Weights of a small model that answers yes/no questions on an image's attributes.
Model: 14.6M parameters, 64-pixel images, encoder arch regnet, encoder norm groupnorm, encoder activation relu, encoder depths [4, 8, 4], encoder widths [80, 160, 320], fusion encoder width 320, fusion encoder layers 6, fusion encoder norm layernorm, fusion encoder activation swiglu.
Data: trained on photos of arthropod specimens (BIOSCAN-5M), 3.4 epochs.
Rows from block 12 of the image encoder of a small model that answers yes/no questions on an image's attributes, named by matrix and row number. Rows with one number belong to one channel. Each number is 128 + 24 x the weight over its row's rms, rounded and kept within 0 to 255. All counts start at 0. Numbers have three digits each.
After each channel's rows are labels from the 100 images, of 14976, where the channel reaches its highest value: "place" is the part of the image that holds the peak. Only what is clearly more common there than usual is listed. The data: photos of arthropod specimens (BIOSCAN-5M). In brackets: how many of the 100, against the usual share in percent.
# convs1: grouped (10 groups) 3x3 conv, stride 2 (encoder.blocks.12.convs.1.weight, 320x32x3x3, each kernel summed), inputs within the group 0-31
# convs2: expand pointwise conv (encoder.blocks.12.convs.2.weight, 320x320x1x1, transposed), outputs 0-106

convs1.62:118166111112109126153141125128121143083127132127136181129110156153161116106111116129154173186129
convs2.62:117098116117140143157128118139159121136111128122131107107137128134110169127119139110204128099139112134119126127154215123128146124138131136112160135108132155121133130115116139103125145172147139128112194141147103142151084147036112135119187122094126170132116137122115113136133150130116124174094124151128155121157124128130138
place: top left (44 vs 14.1)

convs1.310:144114145152141129139156141095085110143128098123116142169156135095122108120151158094155150158081
convs2.310:134157135091128132130103128109137118147138112112160155148117152136167105142112168136178136127124132190102118149119139146076121145101090125104122148123173122139142129103138160168195140129143101123162114114114159087129118149116125141126174096136189120137166070145136167127137158130132119105121137142104106127178138131131124
place: centre (41 vs 6.2)

convs1.129:112149146154153088126118128129153138114158135140131106165127157147125149132172085184096118127100
convs2.129:137143120164132135103094132123118137153115149086175134131111187112114138162127147136151130113161154126124137178134126117124089169131147128120126151111110125129136156130145122167113167145138105138087170102120131108115106150129108097110142181151139137106126155115121117122106144148109152101176206119157121117126135098125109
place: top left (39 vs 14.1); centre (31 vs 6.2)

convs1.226:112136163121140118145169124118123158149142151122132108114155079149113093130168185109136132115165
convs2.226:128151135148120151169159113131180131122153143084194165100101143105112109108118128141137087159116134115103144138125135134144161107104135114155139119100109116108115123095136113156084096123125152151142111157139170164111090131161104152135092082159153064132142097129127156138130132119136116102110092153147144134167129156130154
place: centre (55 vs 6.2); middle right (31 vs 9.4)

convs1.292:140100119091132154151131158103088132117138126138106125141154139160122116119114148063176128092121
convs2.292:120112117093178112178126117107144092088116142121138155107138088102122087122138147134146144105125110101119149154115133149132165131150096139092137128142160125146145162126141160134124146128138150126153170183119110143120138109165119102160115152140146125117108098124132118118114114146126141169119101113132104096128129112129114
place: centre (30 vs 6.2)

convs1.94:136125093137114091112137146125145127107133076130059131144127152125163126177096122140141146144131
convs2.94:135156098107071102128100131129112143131116144121088104100140105099095109118117095087094139126179136123164136116133194136116134157152100124146102124121134115135132111136125106102165093060119108125159154123150115144143122113099125127132153116106121116127122112137129124122140156127116121136131131113117205127144133145141216
place: centre (51 vs 6.2); middle right (29 vs 9.4)

convs1.92:125138128107154118112156123136134127125176103114110152157114075081127113154074130124131087114140
convs2.92:132122099121155126091115137110113149162125141132170130191100145146126126122151116147058178148141156107083135163113128113158126075149131128110108136127130085132111148108132138118130108144117109137094137156129143131138130130114125148157088104130089122130135093123133120095166153116123179110149141133131142109118130133131129
place: middle right (30 vs 9.4); bottom centre (28 vs 9.4)

convs1.78:135103103154125149176151142136132115144102086119145135114139092092114170068146128151140142128140
convs2.78:157129108143097117151104114124105127098131105142106172102154147129101111121130142177127128124143146167174135125151146136140161118137078151116160123089096110166124163124123141117104125153126114098113101111146140134139139130109104130103091119114116122142121117141147106132143089119148109125141128133147139125096128130121144
place: centre (51 vs 6.2); middle right (26 vs 9.4)

convs1.162:124115126142064106101114143119120112127115171114151154120104123097125182152081131124150150122122
convs2.162:125155132114103129154091081112115165132070117144131090125133151098182133148151148093179120128144135142118117126101125149124143159097131136120207149149100151134121168110135134166137151132106119107080130106094168132099140131147119123140095136093161105140115114129127146132120127132104159109132061100132151103143137148140134
place: top left (37 vs 14.1)

convs1.153:133111161144176166161132123111139130078086129125157127117143151151080148123139103120107120147151
convs2.153:125112074132153104121120105134093083167140132127112117073213151176121103123120118167077130122102138097124141169139099127132162134134105128161132112129141107110108121151153101121141118135133140090138110113112145149132116116102116130120120138150149152113133155123124114156113178144139125070120100107126101143116113140098112
place: middle right (56 vs 9.4); centre (36 vs 6.2)

convs1.114:108109108070143138157122117121127130160123165134176090097136125161105141090162121143106135127122
convs2.114:121156154138133161121170117138150137111140137142125141145090109129112176083130120115163122105108100134138123138125137119133164133155132121159134153138126090125128136136149142094181121128141138115117098101148120117123126101134129109097130177167171117133060148133130107155113102141146136109165090107146124120114129138178193
place: bottom centre (52 vs 9.4); centre (30 vs 6.2)

convs1.284:122126140154167122125114127178109094103111091154146142101088141180112113118146112131144146096113
convs2.284:101148130123105129155120142138147126150089151139118144066073129145127132123143112122078097132127177137140121173122150144170112156115076151085168124150118097121133127143142116131138123144133120133133167109125134141138103115119139148103153112099163132128110150123136098086134134074131104121143133110136137118124127124114150
place: centre (51 vs 6.2)

convs1.58:115149077099111130123097120132112153063143114128151169132105148162161106111127118130131164124125
convs2.58:126158117115136148078173134119132157086136129101153126117152126110130163152134133093132076116151094129150134139099136100134184131103189139159109121148122133132124056164137129146099151094122157132133112119129102150125072067104143127110168134161110175127122112127145156125122158098133103121123135088132186108096118131093169
place: middle right (54 vs 9.4); centre (27 vs 6.2)

convs1.265:118118107136135135142128199106130090121098092081116141158102110145119142138134136141141158118169
convs2.265:155147171117096151135124106148100111153119101138085138107124105123147148101092099141137134155124131129161134163139124087149099094115185127098153122151166197158125129153138109119097131098128144119090160161145152129133116123065145136149141130180095092119133144121130109125107148110110123099142149136146098115119118113090126
place: top left (72 vs 14.1)

convs1.151:161140143142093070131142121147103134105147146123165123144137128144132123121147083114122076175137
convs2.151:069147155171139121126161135141106121136111118152122147142136119107118108099134088137145118133122166163084121124123119083126141123132144104138111143139100144094114138118135134092158145088108125139093139176167125131112133085100134165140105149145149120138116143115148124163136129166123173092118124118132108139128140157103130
place: bottom right (33 vs 14.1); bottom centre (26 vs 9.4)

convs1.102:113123131098122171101145132129098151127154138107115119100129119104079135197102113134148136141093
convs2.102:121178155130143126130115083129142140118132127125101147092161122091155139140119157093120091118107169135116135124139154126102106120126143126144166117093126121144118132147140156118107159116134119165168134148155144133125114098100150142148152125160174106151132152135142137111148139125127134114114146153132151129143155139116141
place: bottom centre (52 vs 9.4); centre (34 vs 6.2)

convs1.79:145179098159137076109088113151122122143128122111088128116112127124100098154167137139113122127164
convs2.79:117115144117073081101122119106125137105102139116142112128114126098092149132134117099116177114229164160104107139118130130110144130146120122136061122078148156113107118100138119154154114121153075115103107132129130148133102084152113116157170188116111132112110152163131155154095134098153169152182110152108104097111125141112168
place: centre (48 vs 6.2)

convs1.260:089154113177175112127136150123100073124116114129106121147087136119127126157091145115156114123137
convs2.260:141128179135138105078069126118125140156120131102139059117139129139133128122106182082170131121093139131226112149118164151114099113117125114169106125130118072092126139147114110099129142165148117146109161127153150106105108142180135137142139139099138124119133150126138165145097073156107186119122094111147154128163137138134124
place: centre (61 vs 6.2); middle right (30 vs 9.4)

convs1.8:110120136103168117120141136087149102112082092092168137121107125117132142160145138148168105095134
convs2.8:163119114131111129126099126096083105112144128121137107080137102151136094120116107127120128111133092142133116100136103083119128111131155113124121135125122140126131106110128144120118107125106153130178177118121137135144107161167093147135118127182127165120136119141129120116117160146123130148114181157118108155165123127154138
place: centre (52 vs 6.2)

convs1.84:110127127128123137119129108108098142126104110145076120111130173127142109191078129128152123083121
convs2.84:134103165109082118140114127114126119152119122120135205254114109116147063119137177097109159126175105105157115080106117130131109100124119136134139134126139111122113114143109111139115127108146103135143123120131133151135185122107151145102098133139150111125148104152131143129180100122136148100143138127131113133144109145124158
place: middle right (49 vs 9.4)

convs1.246:056097125136106132130127136145145120128112137132124159082156127165103121133129153155085119133164
convs2.246:129099168135132133173189146142135110115164125155170140160122110173148138126114091112108112141132114105159135093133089118158134103124157147153156149100148083130143109135135135094152126150117132121132109146119123139148184090150088105092157106193120113143176139119138131139175096139136135092140142134146143133125142106128127
place: bottom centre (42 vs 9.4); bottom right (32 vs 14.1)

convs1.48:104122081146125140161146098128106119115158147157151118168081127121125103102119120137160075127143
convs2.48:120073126119116114137144125113175125138120123132177126120149142098139104116158177150136136122081110123094098086117174147133124135111191160114136105119096131097143177105136171138109186129144105118150173101159136114145145134154121145097160127121158103114137109120119126129087098142135151111122167145106170135116149130121148
place: centre (57 vs 6.2)

convs1.119:090104119127138102097153138121168111114129127111111138117123141144122152148138041120121168121123
convs2.119:126127135095121128098166127145110109140120140131142158129100132101118098113078178126142151127134143148125122117130115146136134099137136130141162138109139131125164126155127141150176074123138091139102111145098139086134125167106134156184142134114111121125139107119130115141093116101123147173122100121150136112092109142127124
place: bottom left (48 vs 14.1)

convs1.167:144117145117107117123072080137108110111122153135128134131129141059148160132105141119153150095110
convs2.167:174142123134121099110133133115195116172121118115124096150082122118121159135149163125131140116130120074119134136100143132122152106123162122128152125078122139090121170132116172143129123110104139095110140114077123138126106169142110113103182119132073075122168148126123147133100108117143162110078136130112160127120149160116140
place: middle right (40 vs 9.4); centre (28 vs 6.2)

convs1.242:139126082170108158114134114144129127088112114111086150145126097151130162141076098132121119138097
convs2.242:078135103137103100073151130127099135093143129122137133147165093148134085166106147112123106132108139123136122124127120182145111165152171124107142142147107113093094102109135106134132093127120148138124086088150210139117178090135160118219143061128140115123147128118134160119149104125138146142115152109124156146120146157167133
place: bottom left (62 vs 14.1); top left (37 vs 14.1)

convs1.143:135141120130116073125144158139119125114121112130126110173124119139200133125145083178120126145117
convs2.143:148133157131120141150124141124109147116175135141151176151107145138148133122166135118218122113159124123071134112137154149117099124116125117134158096155165134108131063111131160153112178060138101125121151133138108155138160122146091114149123108157124079147081141134129125143135111152127167120127172116140125136133142137164099
place: top left (73 vs 14.1)

convs1.124:149092142124097131100126104169109158152153125114128097126126133149142109104201106123119092125133
convs2.124:097115108139124187134197137120136109126128143131110163050144163158144132142130128139090092135133153145121148122173107114132114178141122104127132120089163127139122097145112113159149130142120121127159122131138145119128130121116090095147108068146146112133090136134169152129172142140126136146160134098090142141131124123084136
place: bottom centre (46 vs 9.4)

convs1.272:086154139179082129134120115139104108148137074119135112074131120139131105129128141114166120137150
convs2.272:156113131134108131128089124123074117086132129158112116108133112077156155136121163187120122132080158105129120120139134132164104155124114142092149131176141089103122057150109109128124164102125081102098172149163153135102159118133149147122126123118088144131124145131124124172104183109121145137115131126138108135129120133093116
place: bottom centre (46 vs 9.4); centre (44 vs 6.2)

convs1.277:151124108137157121128128189121184108088121124131097154125112126123169173140155119145126145135145
convs2.277:083159114135126155105157138165145133183154149162149142153104108149155118131125086112145119129110163112140133070153179127087177099095094127150148128133107124132129160167127102099146138110134136117126167128120124096116122113143132108140155151084125097116101154140121141169115171159134140075110129137127175125163136129114176
place: top left (71 vs 14.1)

convs1.145:167128129137099053123133144129116145122132123130153127149128121160160152124152090170103102153118
convs2.145:124127135128122111127133125114085146128116117105128152115145115142092107114130150104214139138186095112103126132128143123173073162095160145145108131137146082180130136114139123166124123054126145139102136113112112123127147132102077127089117106170160093144116139134123116146087167117142160066087124147137068112114132110116105
place: top left (71 vs 14.1)