{"encoder_arch": "regnet", "model": "model that answers yes/no questions on an image's attributes", "dataset": "photos of arthropod specimens (BIOSCAN-5M)", "train_examples": 195000, "image_size": 64, "crop_scale_min": 1, "horizontal_flip": false, "questions_per_image": 8, "encoder_norm": "groupnorm", "encoder_activation": "relu", "encoder_weight_standardization": false, "encoder_channel_attention": "eca", "encoder_padding_mode": "reflect", "encoder_drop_path": 0.2, "encoder_depths": [4, 8, 4], "encoder_kernel_size": 3, "encoder_stem": "single", "encoder_widths": [80, 160, 320], "fusion": "cross_attention", "fusion_encoder_width": 320, "fusion_encoder_layers": 6, "fusion_encoder_norm": "layernorm", "fusion_encoder_norm_position": "pre", "fusion_encoder_activation": "swiglu", "fusion_encoder_mlp_ratio": 4, "fusion_encoder_head_dim": 64, "fusion_encoder_fused_qkv": true, "fusion_encoder_bias": "all", "fusion_encoder_qk_norm": false, "fusion_encoder_layer_scale_init": 0.1, "fusion_encoder_parallel_block": false, "fusion_encoder_inner_norm": false, "fusion_encoder_positions": "learned", "fusion_encoder_cross_attention_every": 1, "init": "orthogonal", "residual_init": "zero_last", "optimizer": "muon", "muon_scale": "match_rms_adamw", "lr": 0.0018, "momentum": 0.9, "nesterov": false, "orthogonalizer": "newton_schulz_5", "adamw_lr_other_params": 0.0015, "steps": 5200, "batch_size": 128, "epochs": 3.4, "lr_schedule": "wsd_sqrt", "decay_fraction": 0.2, "final_lr_fraction": 0, "warmup_steps": 150, "weight_decay": 0.1, "adamw_weight_decay_other_params": 0}
Rows from block 12 of the image encoder of a small model that answers yes/no questions on an image's attributes, named by matrix and row number. Rows with one number belong to one channel. Each number is 500 + 40 x the weight over its row's rms, rounded and kept within 0 to 999. All counts start at 0. Numbers have three digits each.
After each channel's rows are labels from the 100 images, of 14976, where the channel reaches its highest value: "patch colour" is the nearest of a few named colours to the mean colour under the peak; "strongest on" is what is common among them. Only what is clearly more common there than usual is listed. The data: photos of arthropod specimens (BIOSCAN-5M).
# convs1: grouped (10 groups) 3x3 conv, stride 2 (encoder.blocks.12.convs.1.weight, 320x32x3x3, each kernel summed), inputs within the group 0-31
# convs2: expand pointwise conv (encoder.blocks.12.convs.2.weight, 320x320x1x1, transposed), outputs 0-106

convs1.305:508480491557533502508524548453419487478403490508487470542509512449522509541526531408445529495549
convs2.305:509478522435476444562423462509501477519487476521451474533563519462512519511543488513501538496488522484470464535540547533520559563516451525496582498501416505567476455514514459485518584504508574528572546493415470491494462442506524509531508482550474470487509456528538497495515487489499467488502495553493554481515517518562530
patch colour: white
strongest on: order Hymenoptera

convs1.67:525541421521536512498476526592472459503486429527434494503552514458495491510429507475471563544525
convs2.67:410566524505418550481459529528553512493528443515487459478500529461548492517459477554506521482585550499504504524491489524534503419533505476513573459519479517497479468444469431530499489465479470537483526525467546485500469450465526444480397494530546482501473437508526521405520533479527517555555568542509479551511487477534543
patch colour: grey
strongest on: order Hymenoptera

convs1.214:491536541522447542507472490496432474502423478524477498489403494484469494409539474513418490466502
convs2.214:476512497516519469508504519506489490511523550451549501467501519476445470562466528624509500493481449507474464526414453443583475483460575464512558512459490492505516511556462479513518491500482515515552496456459524502546547466510522484584483491548539428494520489538515531488549520500510470478547542540573490428476523510458550
patch colour: grey
strongest on: order Coleoptera

convs1.1:443546452384535494516520503486534528521446494467493469545483476519489503553555504501582473511561
convs2.1:512504452504595552438481500502450462574503509552500557496496426508442544503535471462582538517543469504457502489466536532450439523546513505521457446506426467511481525469475469452511440497491478479528511474511527472483439549502512448461483515545514509509445422527512483523456550514518437458581487527489463487531498472417415
patch colour: white
strongest on: order Hymenoptera

convs1.53:540433507497513489641511486521523471480530516495485498483436504446489483521498518579487431471478
convs2.53:574515519504544493484551521489512530488472467580478452505465488634490490518461579512446524513587462498602517469484408523411442497495465503487528493517494565492487541466493500500411452445501504503460552460545498537484494506537499501449495450474507541512449540480471506509512359523503502500557432494517519486531517510556501
patch colour: grey
strongest on: order Coleoptera

convs1.109:445429515494514443482524482490589506468486482540463490454531490519557525486495418458506434532563
convs2.109:539501521473531497438473462481526494485477511503496449488558466481494514470484468534506458470500492507494485488475429534497558505546513532492553503551550479487484393556506505478415523487499600526383530590513524475540517471502523504494503472477512541467532465481494473563460467506523465522498471448538490511497512488487481
patch colour: grey
strongest on: order Hemiptera

convs1.199:464527501471537497472510490505482455543451498431501505446435479507516535409510540495607508463448
convs2.199:535422531479522490562478509511589486524520510421631457463494494466522480491549554520528535518530553556525543553549564521461522392511461517548433501501451504464523531542457535535439458528508488512490468493485498509478529493571552543402409492447479451458510595510500471491559524449491481487469517466496469508474503483478513
patch colour: white
strongest on: order Hymenoptera

convs1.286:513467464426473490513498438501468468475439543556509525495449483577544565555458488513478555467540
convs2.286:538539552518509486467429527565541480546493531562422622448523504500570528519540503590498530546475478495613568477542457514531530524506467513506497485492510476463544467456492443552578489512545535526444572510475503483514393522491538503512452533462430514507458442479537489481526550455504535482537452492499495544502519520524529
patch colour: white
strongest on: order Hymenoptera

convs1.56:538471556557564500440519514507522545524474471481492622505498498489414481526494510470484442468497
convs2.56:483491470499508516450522502479501507423522504518429526467483472525511493539481467563574498536530562443437486487496415530532487515545538510462470510562520569521484512478482481449510517580484462511511438538507519541502551520396538517490487515455476458489527542518513514563452536508505488481519543510495497482616533503497451
patch colour: brown; grey
strongest on: order Coleoptera

convs1.194:486498491489472490544493494561484651489530508560503486480526526486439468553504489437503551506489
convs2.194:448492565482474493407490452499447497462480496486591544550545525590531465463564555457500531519569510495499517421517416464531513450483581521521463515555468486424479495499498517425599528613492516530547487508566519504506504538489494520521521541492506471500589563499516546434503511514496527462518479488443436507493497472516378
patch colour: brown; black
strongest on: order Coleoptera

convs1.222:517537481542519554453441485512473546542499498468441516447429469454525496497593428530513507455492
convs2.222:476492529516474497571520492509485499508517508519498508486530551493492543491487491549498478498491463547525487496543343496548487495529517510489522506548495444501512413571490450504555492442503564530501519547576553497518598499577489489510519537469496492485535492522477518492538544515501515498511457479507432519566554479413474
patch colour: brown
strongest on: order Coleoptera

convs1.196:478454511472481453557547486519542601489494534602461484448525510530464471504457503485537560491499
convs2.196:567463581443547505544490497537506481446474467510469556536542510450484540505495535496507463474518602539507496450563444455457471470525591506539515498486500495501540502535486515511569455587473452503524476554497512523499574486472503464469526528404531489517455583499501489530496442461493497556582545518476463480577484487499393
patch colour: brown
strongest on: order Coleoptera

convs1.218:494481496503440566482455452485482525518559467458495512484464472446480524551561430528441534445567
convs2.218:493516453511580476433481483502480503419470500493471453532526423460450517533487518542538490518495514585479540519504460532544442534500510525470610468465517565491500547509464458437527472545497458468484613534528545536543603463509502485537538553462536524492594489476489484491581532507496540501536535478521471505577488463435515
patch colour: brown
strongest on: order Coleoptera

convs1.183:495500522588469483446492502474492504450598513479502517524517511471457586463440514465470479471426
convs2.183:498396501448576477531536473483555530504556472469501526429496533522583401508515491464589510552485503467497479499500490499536548415485581501514474505459469419480498553456532530457572545527496488518585552505533419451533468506474533585523483567500514550496614514508524540476558502544523515387512528508527475482543519543474479
patch colour: white
strongest on: order Hymenoptera

convs1.49:503503400475501519469538458494478508438537492513571575510400510532509498460480541512479555473504
convs2.49:454486451537534446506514458476524488487512497495524590489458451483552466501453544482489555500485487529498505565506468523474519517477477485543488496528526498459492542488494458678526451438487554499409481473467484532463442508454541489523563491463499561500488465457507533465463513493523536526506548475469572525484505504525559
patch colour: grey
strongest on: order Coleoptera

convs1.126:441530457437499538478543552437532487502513456514508511435509530556500476495562424560563469496503
convs2.126:533504432522504580460514514526460487521421511546427527488444527628561521519484558424466505478554420551536505478580415460499464541496461489485451485486478534435494450517466523542441515463487414508552522474485488449488554512527455489514492521438490517477440526471502507508536542489499465530468518517505551496438490502478568
patch colour: grey
strongest on: order Hemiptera; family Cicadellidae

convs1.130:458485539504579439508503462523509464455556498560525459480528558508551504516529382512485479486508
convs2.130:554516473507489489392625481459492477542516504562473504524494520442474523504483559527484512505487543503530515541419485483383510503517549494409535508514532491512545623524464579473521493501480573433449432475422581520503491511561499503507500562524430509513493496476495520487522544506536588456457548502450521425525521531622553
patch colour: brown; grey
strongest on: order Coleoptera

convs1.7:512507465514537540496487459572508425547431455503520544474478485554473549509479492403464518543458
convs2.7:547478506511517500554438513503543534439513485548472550540437494486501504537492484469454486503487492571394460521484487507472496530500501493476564491511492412491490485509508523496527425497526585495505511542509449503488538484560472536490556561495515406490432529481495482493473433475491462479415498525486498458472502479517433
patch colour: brown; grey
strongest on: order Coleoptera

convs1.115:501379491491602445478483519478496531504520480514466486565479489464500576498505493497560533529526
convs2.115:452510410473503497510495523481432466450498462527547493533414459450497487551458480469520468472521422499536516543477521438511593541491556502485413488501460479436479512540504487512547521516479455514590456507495460496529557476413487456580448507493456499483536546505499496544441467483477353510472425471490467454453517515512513
patch colour: grey
strongest on: order Hemiptera

convs1.113:507482542462492451477577544518498450473575434554513480546543457500508527502525437501487441496570
convs2.113:482515483456477521532589493522473493406492501555444484562488507472440550454476537412469509507486501469433482494498505496448430469467467452478463525349489542494509518544533432480529501511520471533480471522502457519547453519528492518542476520516469492518518554482490451579485479556481612544498452519488471506473520511530542
patch colour: grey
strongest on: order Hemiptera

convs1.276:515462464409455520519483482488450500570466529510529514479609510465529420456526504486477463491495
convs2.276:601468423523437476508520503459565510408471510498520482511411533547488527551476480420491466435456510470511556511525480522499465483488504539480419460499474455564494418455536591470508447520502582507498467461527530523510501539435503462520527460535462476491447421554516521529446456538513467520481558450462508590453495463535508
patch colour: brown
strongest on: order Coleoptera

convs1.63:494417501528532509550518502463501565426530501498527576494468497501507483445521563513481424479426
convs2.63:547468504558535478514473511516505524491506519461526537528523429500537488484540518501471509540484492466513500492519472536482428465514454517438577492516512535512507459495486480510554476469495551504522578451592452519546439540475460462417469536518422468516557532504538450508476505486503497431495440448507561500544487484545484
patch colour: brown; grey
strongest on: order Coleoptera

convs1.291:504414483442524520437445561516415576482481485516535527507543483469529530526520512485527503513431
convs2.291:486418451478517488440478519459426548518491512464444512462413510488501518550486542479526516483550469475523496508524542448519426529522540482494454490486474510528497408461554584440437487407514508522481444461557481516505599496500511489515558494487638450511549482522509498555462540496505540551564440492488501508563490499488540
patch colour: grey
strongest on: order Hymenoptera

convs1.20:460533522445514494494491507410518614482471453489495471535497480490464523468546470515591461528485
convs2.20:480579495499526459499507520528551508463437510505534457467521446460512509505528483425475515522549499510447490555506513470508510451502484495522532512493567511566527499566496494457517437492507578462481408508453476545500507546539504497566471555468515548507480517521480520565553490517531503502509448483545530549512516513457467
patch colour: white
strongest on: order Hymenoptera

convs1.288:469522483523501511526510515522551469530615503458523513504479476515502452478499494508553442428391
convs2.288:535490434469524525411505495489539451509534536485558549501504497493492503522485530482474477496498397536459515471445432530538442477478454490513548503496478565465492491483471567522474577479527553554477511475416527478500529455498516535537540498638500686472524493499496499543523531494508473532457552455504469494498489515534479
patch colour: grey; brown
strongest on: order Coleoptera; order Hemiptera

convs1.86:478567485494508539548514497487507489528482541510615494498429505501396510481474448463519474454466
convs2.86:570516452525492479504558508560592521464512487476511541508528498496591534558476522484459522471527476469432465545483386514555553483472597489471470490472483532535520501506499460454477469440499494502580473507478507486493518409486452523428428532442436556506546517493529557570448501480527522545476527521477456473392497502533482
patch colour: brown
strongest on: order Coleoptera

convs1.9:429499438468502452488497528545472496500422413427504480466458518500506540563563470493491494503542
convs2.9:474469495527535502437455475505504477497502467443408391499531437381463421542545453590527482471524462474513475466467470499520507516507465495438508490474561407531451514545536450474530401528532512552506436504445552504472534449480488517558413610472534476505541562464504502522448540490546420518466483523556497489556473515439540
patch colour: grey
strongest on: order Coleoptera

convs1.210:482538485554483505525438536445417515546480515456533451436517496526441442458498491495441502524435
convs2.210:508408485476525455449474521450505498536447519396511529518495550413498415536537536568533479478534556509505453481494520506512541553485447503501441496556492476490505475422490463530570504508546466529500546507557484475483515513519446514437506464464463479477509585520552504385478415508503453480535476430479514542564484539519489
patch colour: white
strongest on: order Hymenoptera

convs1.142:491549570521598410530487465542541484461509488502518420499495549531489495473543439493474476494505
convs2.142:451446516490498539558566506525478533524468499455544498480472492529417511459521580542468508473480523475448510512462420480568480512507505518483548497433512524523530590504530498579435557493543561510504529472478561468483457475557477536500469577516521512460447500543494531573435479518519481527518532479485503469508497527497470
patch colour: grey
strongest on: order Coleoptera

convs1.106:470512469485479488448542481528513518476404483541490504496485511554478627489513514477460422543499
convs2.106:541500512473435508527434501495488452393523550508498490527466580512466494526455534506513503476468397457517519510489440542532565604485489477495482536596455472548463605457509559436476469527500481501582526514440543478522567494481434452521556435549509505513628509513514549499567524506491493575525470495468507513479464492529541
patch colour: grey
strongest on: order Hemiptera; family Cicadellidae

convs1.87:510472574420542508534519512470518496487509509487541500582511431444498582441460465496479442505501
convs2.87:412566513480443505461415533511533525469485503454433473468406518490487628503428521551535497512549513477544497529481476540531570443484529504508510474445495529551490566509495494470533498465485449495521487479540492500521438450537516502473523531502495493490464463466507530503476545468528464482462487533513472552487496483551503
patch colour: brown
strongest on: order Coleoptera; family Nitidulidae

convs1.243:530490412496516472497417549473492492538459492476431552540522476557449530496558514516508502429458
convs2.243:554440416563448478455536509508538510539521492508513474472553465512475559544428488477485481545538445503529492460528471512433548481483514539568506479524465544519502582424484471530530463512484554489464530446471568534493627451528541534527509533509470524520534570527483447566425460547501368509459443518492479470594481471510529
patch colour: brown; grey
strongest on: order Coleoptera

convs1.280:496510484526527522482442526460420531437491555506454541532424448571488527532500537551505436503505
convs2.280:540457490503475521523480499504510519496520499547558526581534512562502491567523573500527513534449533501567526461476544526436533436526589471494477501618512518506518485443481526547451525452458465498529505517539487547481449507451549534410515494451494502505514532497500474524523561484537476501477468507535489494495514502515501
patch colour: white
strongest on: class Arachnida; order Trombidiformes

convs1.177:482488497479477500479441479491543487514505557486529556512577472469533640518451492518487501450462
convs2.177:469494466499463525500475525510486524502516482460439474536527490506512470522482557470649543466522507487537496477519536435494548595523479515495466500478503545500529614526511572440492513484480503527516499570577527517514525479431565470512511533524507543494593499500521497459492529442502508474561490515554473506515469489521552
patch colour: grey
strongest on: order Hymenoptera

convs1.266:624505500489448500488473460494459524532534482499476499429574543476485511460518482499475477442571
convs2.266:564471586510427508507687501456472550514514507486441510451492494561494550449490555462584497482459535414491503431468500485436488425433458434494457483500475451544538493467487490509553381514495551469557495473498542486474527493467493483524487494566466455555508517496480464479486507561507492492506427524465506488460493495460528
patch colour: black
strongest on: order Coleoptera

convs1.274:546451432485482493531524525440508528556474511441492544490571457478517551481577498493430482491558
convs2.274:499568442502491468491433511524508536487552502522556490535491536574499557475581528521540517544405448565546520510556437481512492492465519519501505510464515448516507558409511435461474445450495545512497496474483469500494487555520483539499496475442527485496520476525516483495479469466476460475404512480475468516520528522523427
patch colour: brown
strongest on: order Coleoptera

convs1.154:551523558483515413555503410524493480480487481509564487480509459534427500511571511506513431509492
convs2.154:480456516481515504525454482484447534493487529469529464494448530539514546486505494577432478512495459485492503460523568544539465509490483499546526506418503508519500476471511440525529448407527464455475494552555471502499585557541457554455496501483480567509532565518528486506463531415465496407552412530519480455567519457521426
patch colour: brown; grey
strongest on: order Coleoptera

convs1.256:415494457561480494526471560477525470508455449529481560594488415538502540503538492491487511489517
convs2.256:506524425542529433571468490452525486488497492477406415519538560436525445471509480548478517504470514484436488469491506495517455525506586519507497499519473422537536557469489554475555489498515535505528483445494604446513539481453509428532477441457479519509573399520525445474511466446506532453505541534579500503531494479464486
patch colour: brown
strongest on: order Coleoptera

convs1.137:486522501517412440502496503453475529495573534486520470578463479505382502485478472547522533501511
convs2.137:540418411506490500537512528541480532472512483527476406520494520545573558565498449501450576516434503468432541484537425559493523418484494496470456465557447476416519551408482458523580376474484443508504540499504495497484482525524499485483443545524464512473501550523525489516455419497509428470515478508495430502503487500502606
patch colour: white
strongest on: order Hymenoptera

convs1.239:516502500457477449508497503542513453562534472473392491530512532475462518520564523414489520424483
convs2.239:489514465458533486595426559490535524431474516560545465522470479594514581478469546437488537517473438531548507521504472487572504512500503538523506492552510476497500525603530500455514508546500552483497570544508532491530526452457527470491461504509553471526495483469532520504549420475493498527568530491475543470456509492479455
patch colour: brown
strongest on: order Coleoptera

convs1.300:493491483435511490506457460534415475472496502505418577529521524515536449517495449463533574489441
convs2.300:500505527509449572510564529477521561506509553498504495450485518416519523478510544457414512462531470474490491521532525489538472510492414495516548543506525528517475455482529435626466518495496515518432491432503505547517508475418506462595505514516486445509508477492473499584496482589483490554477539522530504480482499456521493
patch colour: white
strongest on: order Hymenoptera

convs1.219:469538528516465499530475487499567559470429444596471489525457467483483498513542441501492580463491
convs2.219:461533470495442487479496482527538538434499494498561504541538461540491512490505477539512561544500544436481471547469350527511519538499424484495562511503525516534505490559493542476494495633493486495471505469523482484521521485470515465518508466444459475492570487515518543569479477521507545469527551484547413496456504485456415
patch colour: brown
strongest on: order Coleoptera; order Lepidoptera

convs1.254:439502488485507522567424479528503503531492503512485466465473413530513396489493543493483559462562
convs2.254:487489500479551523521570525433488428495506494489488550499490454515434536501554517431449504481518547537481520531547488476520517510458526519523523535452518507559506519551545497471455519445519560512412449487530504441518527473460531530461500512552478494461569476531512499472513510534519438511446451442495432483498516510443555
patch colour: grey
strongest on: order Hymenoptera

convs1.235:575497558493476480491619524514470473486441494535570535484509507575535463510458505490478470464484
convs2.235:524445496522479482493464470503567470383476484451482489492472440500507514490515478453575496535544501510549471508483465500482594537546520508496463498579507569529500572517550560452509573528501503512511520500497533535502643509487500499388489493533493460525495532506508482543594444480485434431490496537528500499540512494499465
patch colour: grey
strongest on: order Hemiptera; family Cicadellidae

convs1.294:592434439517545516517504545479529536514528527483481463502505441505489448500496401509440476511553
convs2.294:499524581470575531513478480531445498572475518532461550557475602438571468441550492462501477498521466404460504489504410486463462457478451480524529510490498416440523494495514518489490526460529605532559585443564471504483512486494497524531494517440496486524452512506504522476529424524506591495465511530480476486475482491503467
patch colour: grey
strongest on: order Coleoptera; order Hemiptera

convs1.203:507464551493473507547507445503506621493497500597488496484452471441534460524499473464549540505475
convs2.203:567463520506467520504543494516503562439481521508479515484496475505524480496465537398564449501512485510489518486549345468449503515524561520462464506539575417501538505492517490441487485583465553514443483513508554534505486546437498466457451520463514429453526483497488508429513520491550508400518547483484451515497516519468447
patch colour: grey
strongest on: order Coleoptera; order Lepidoptera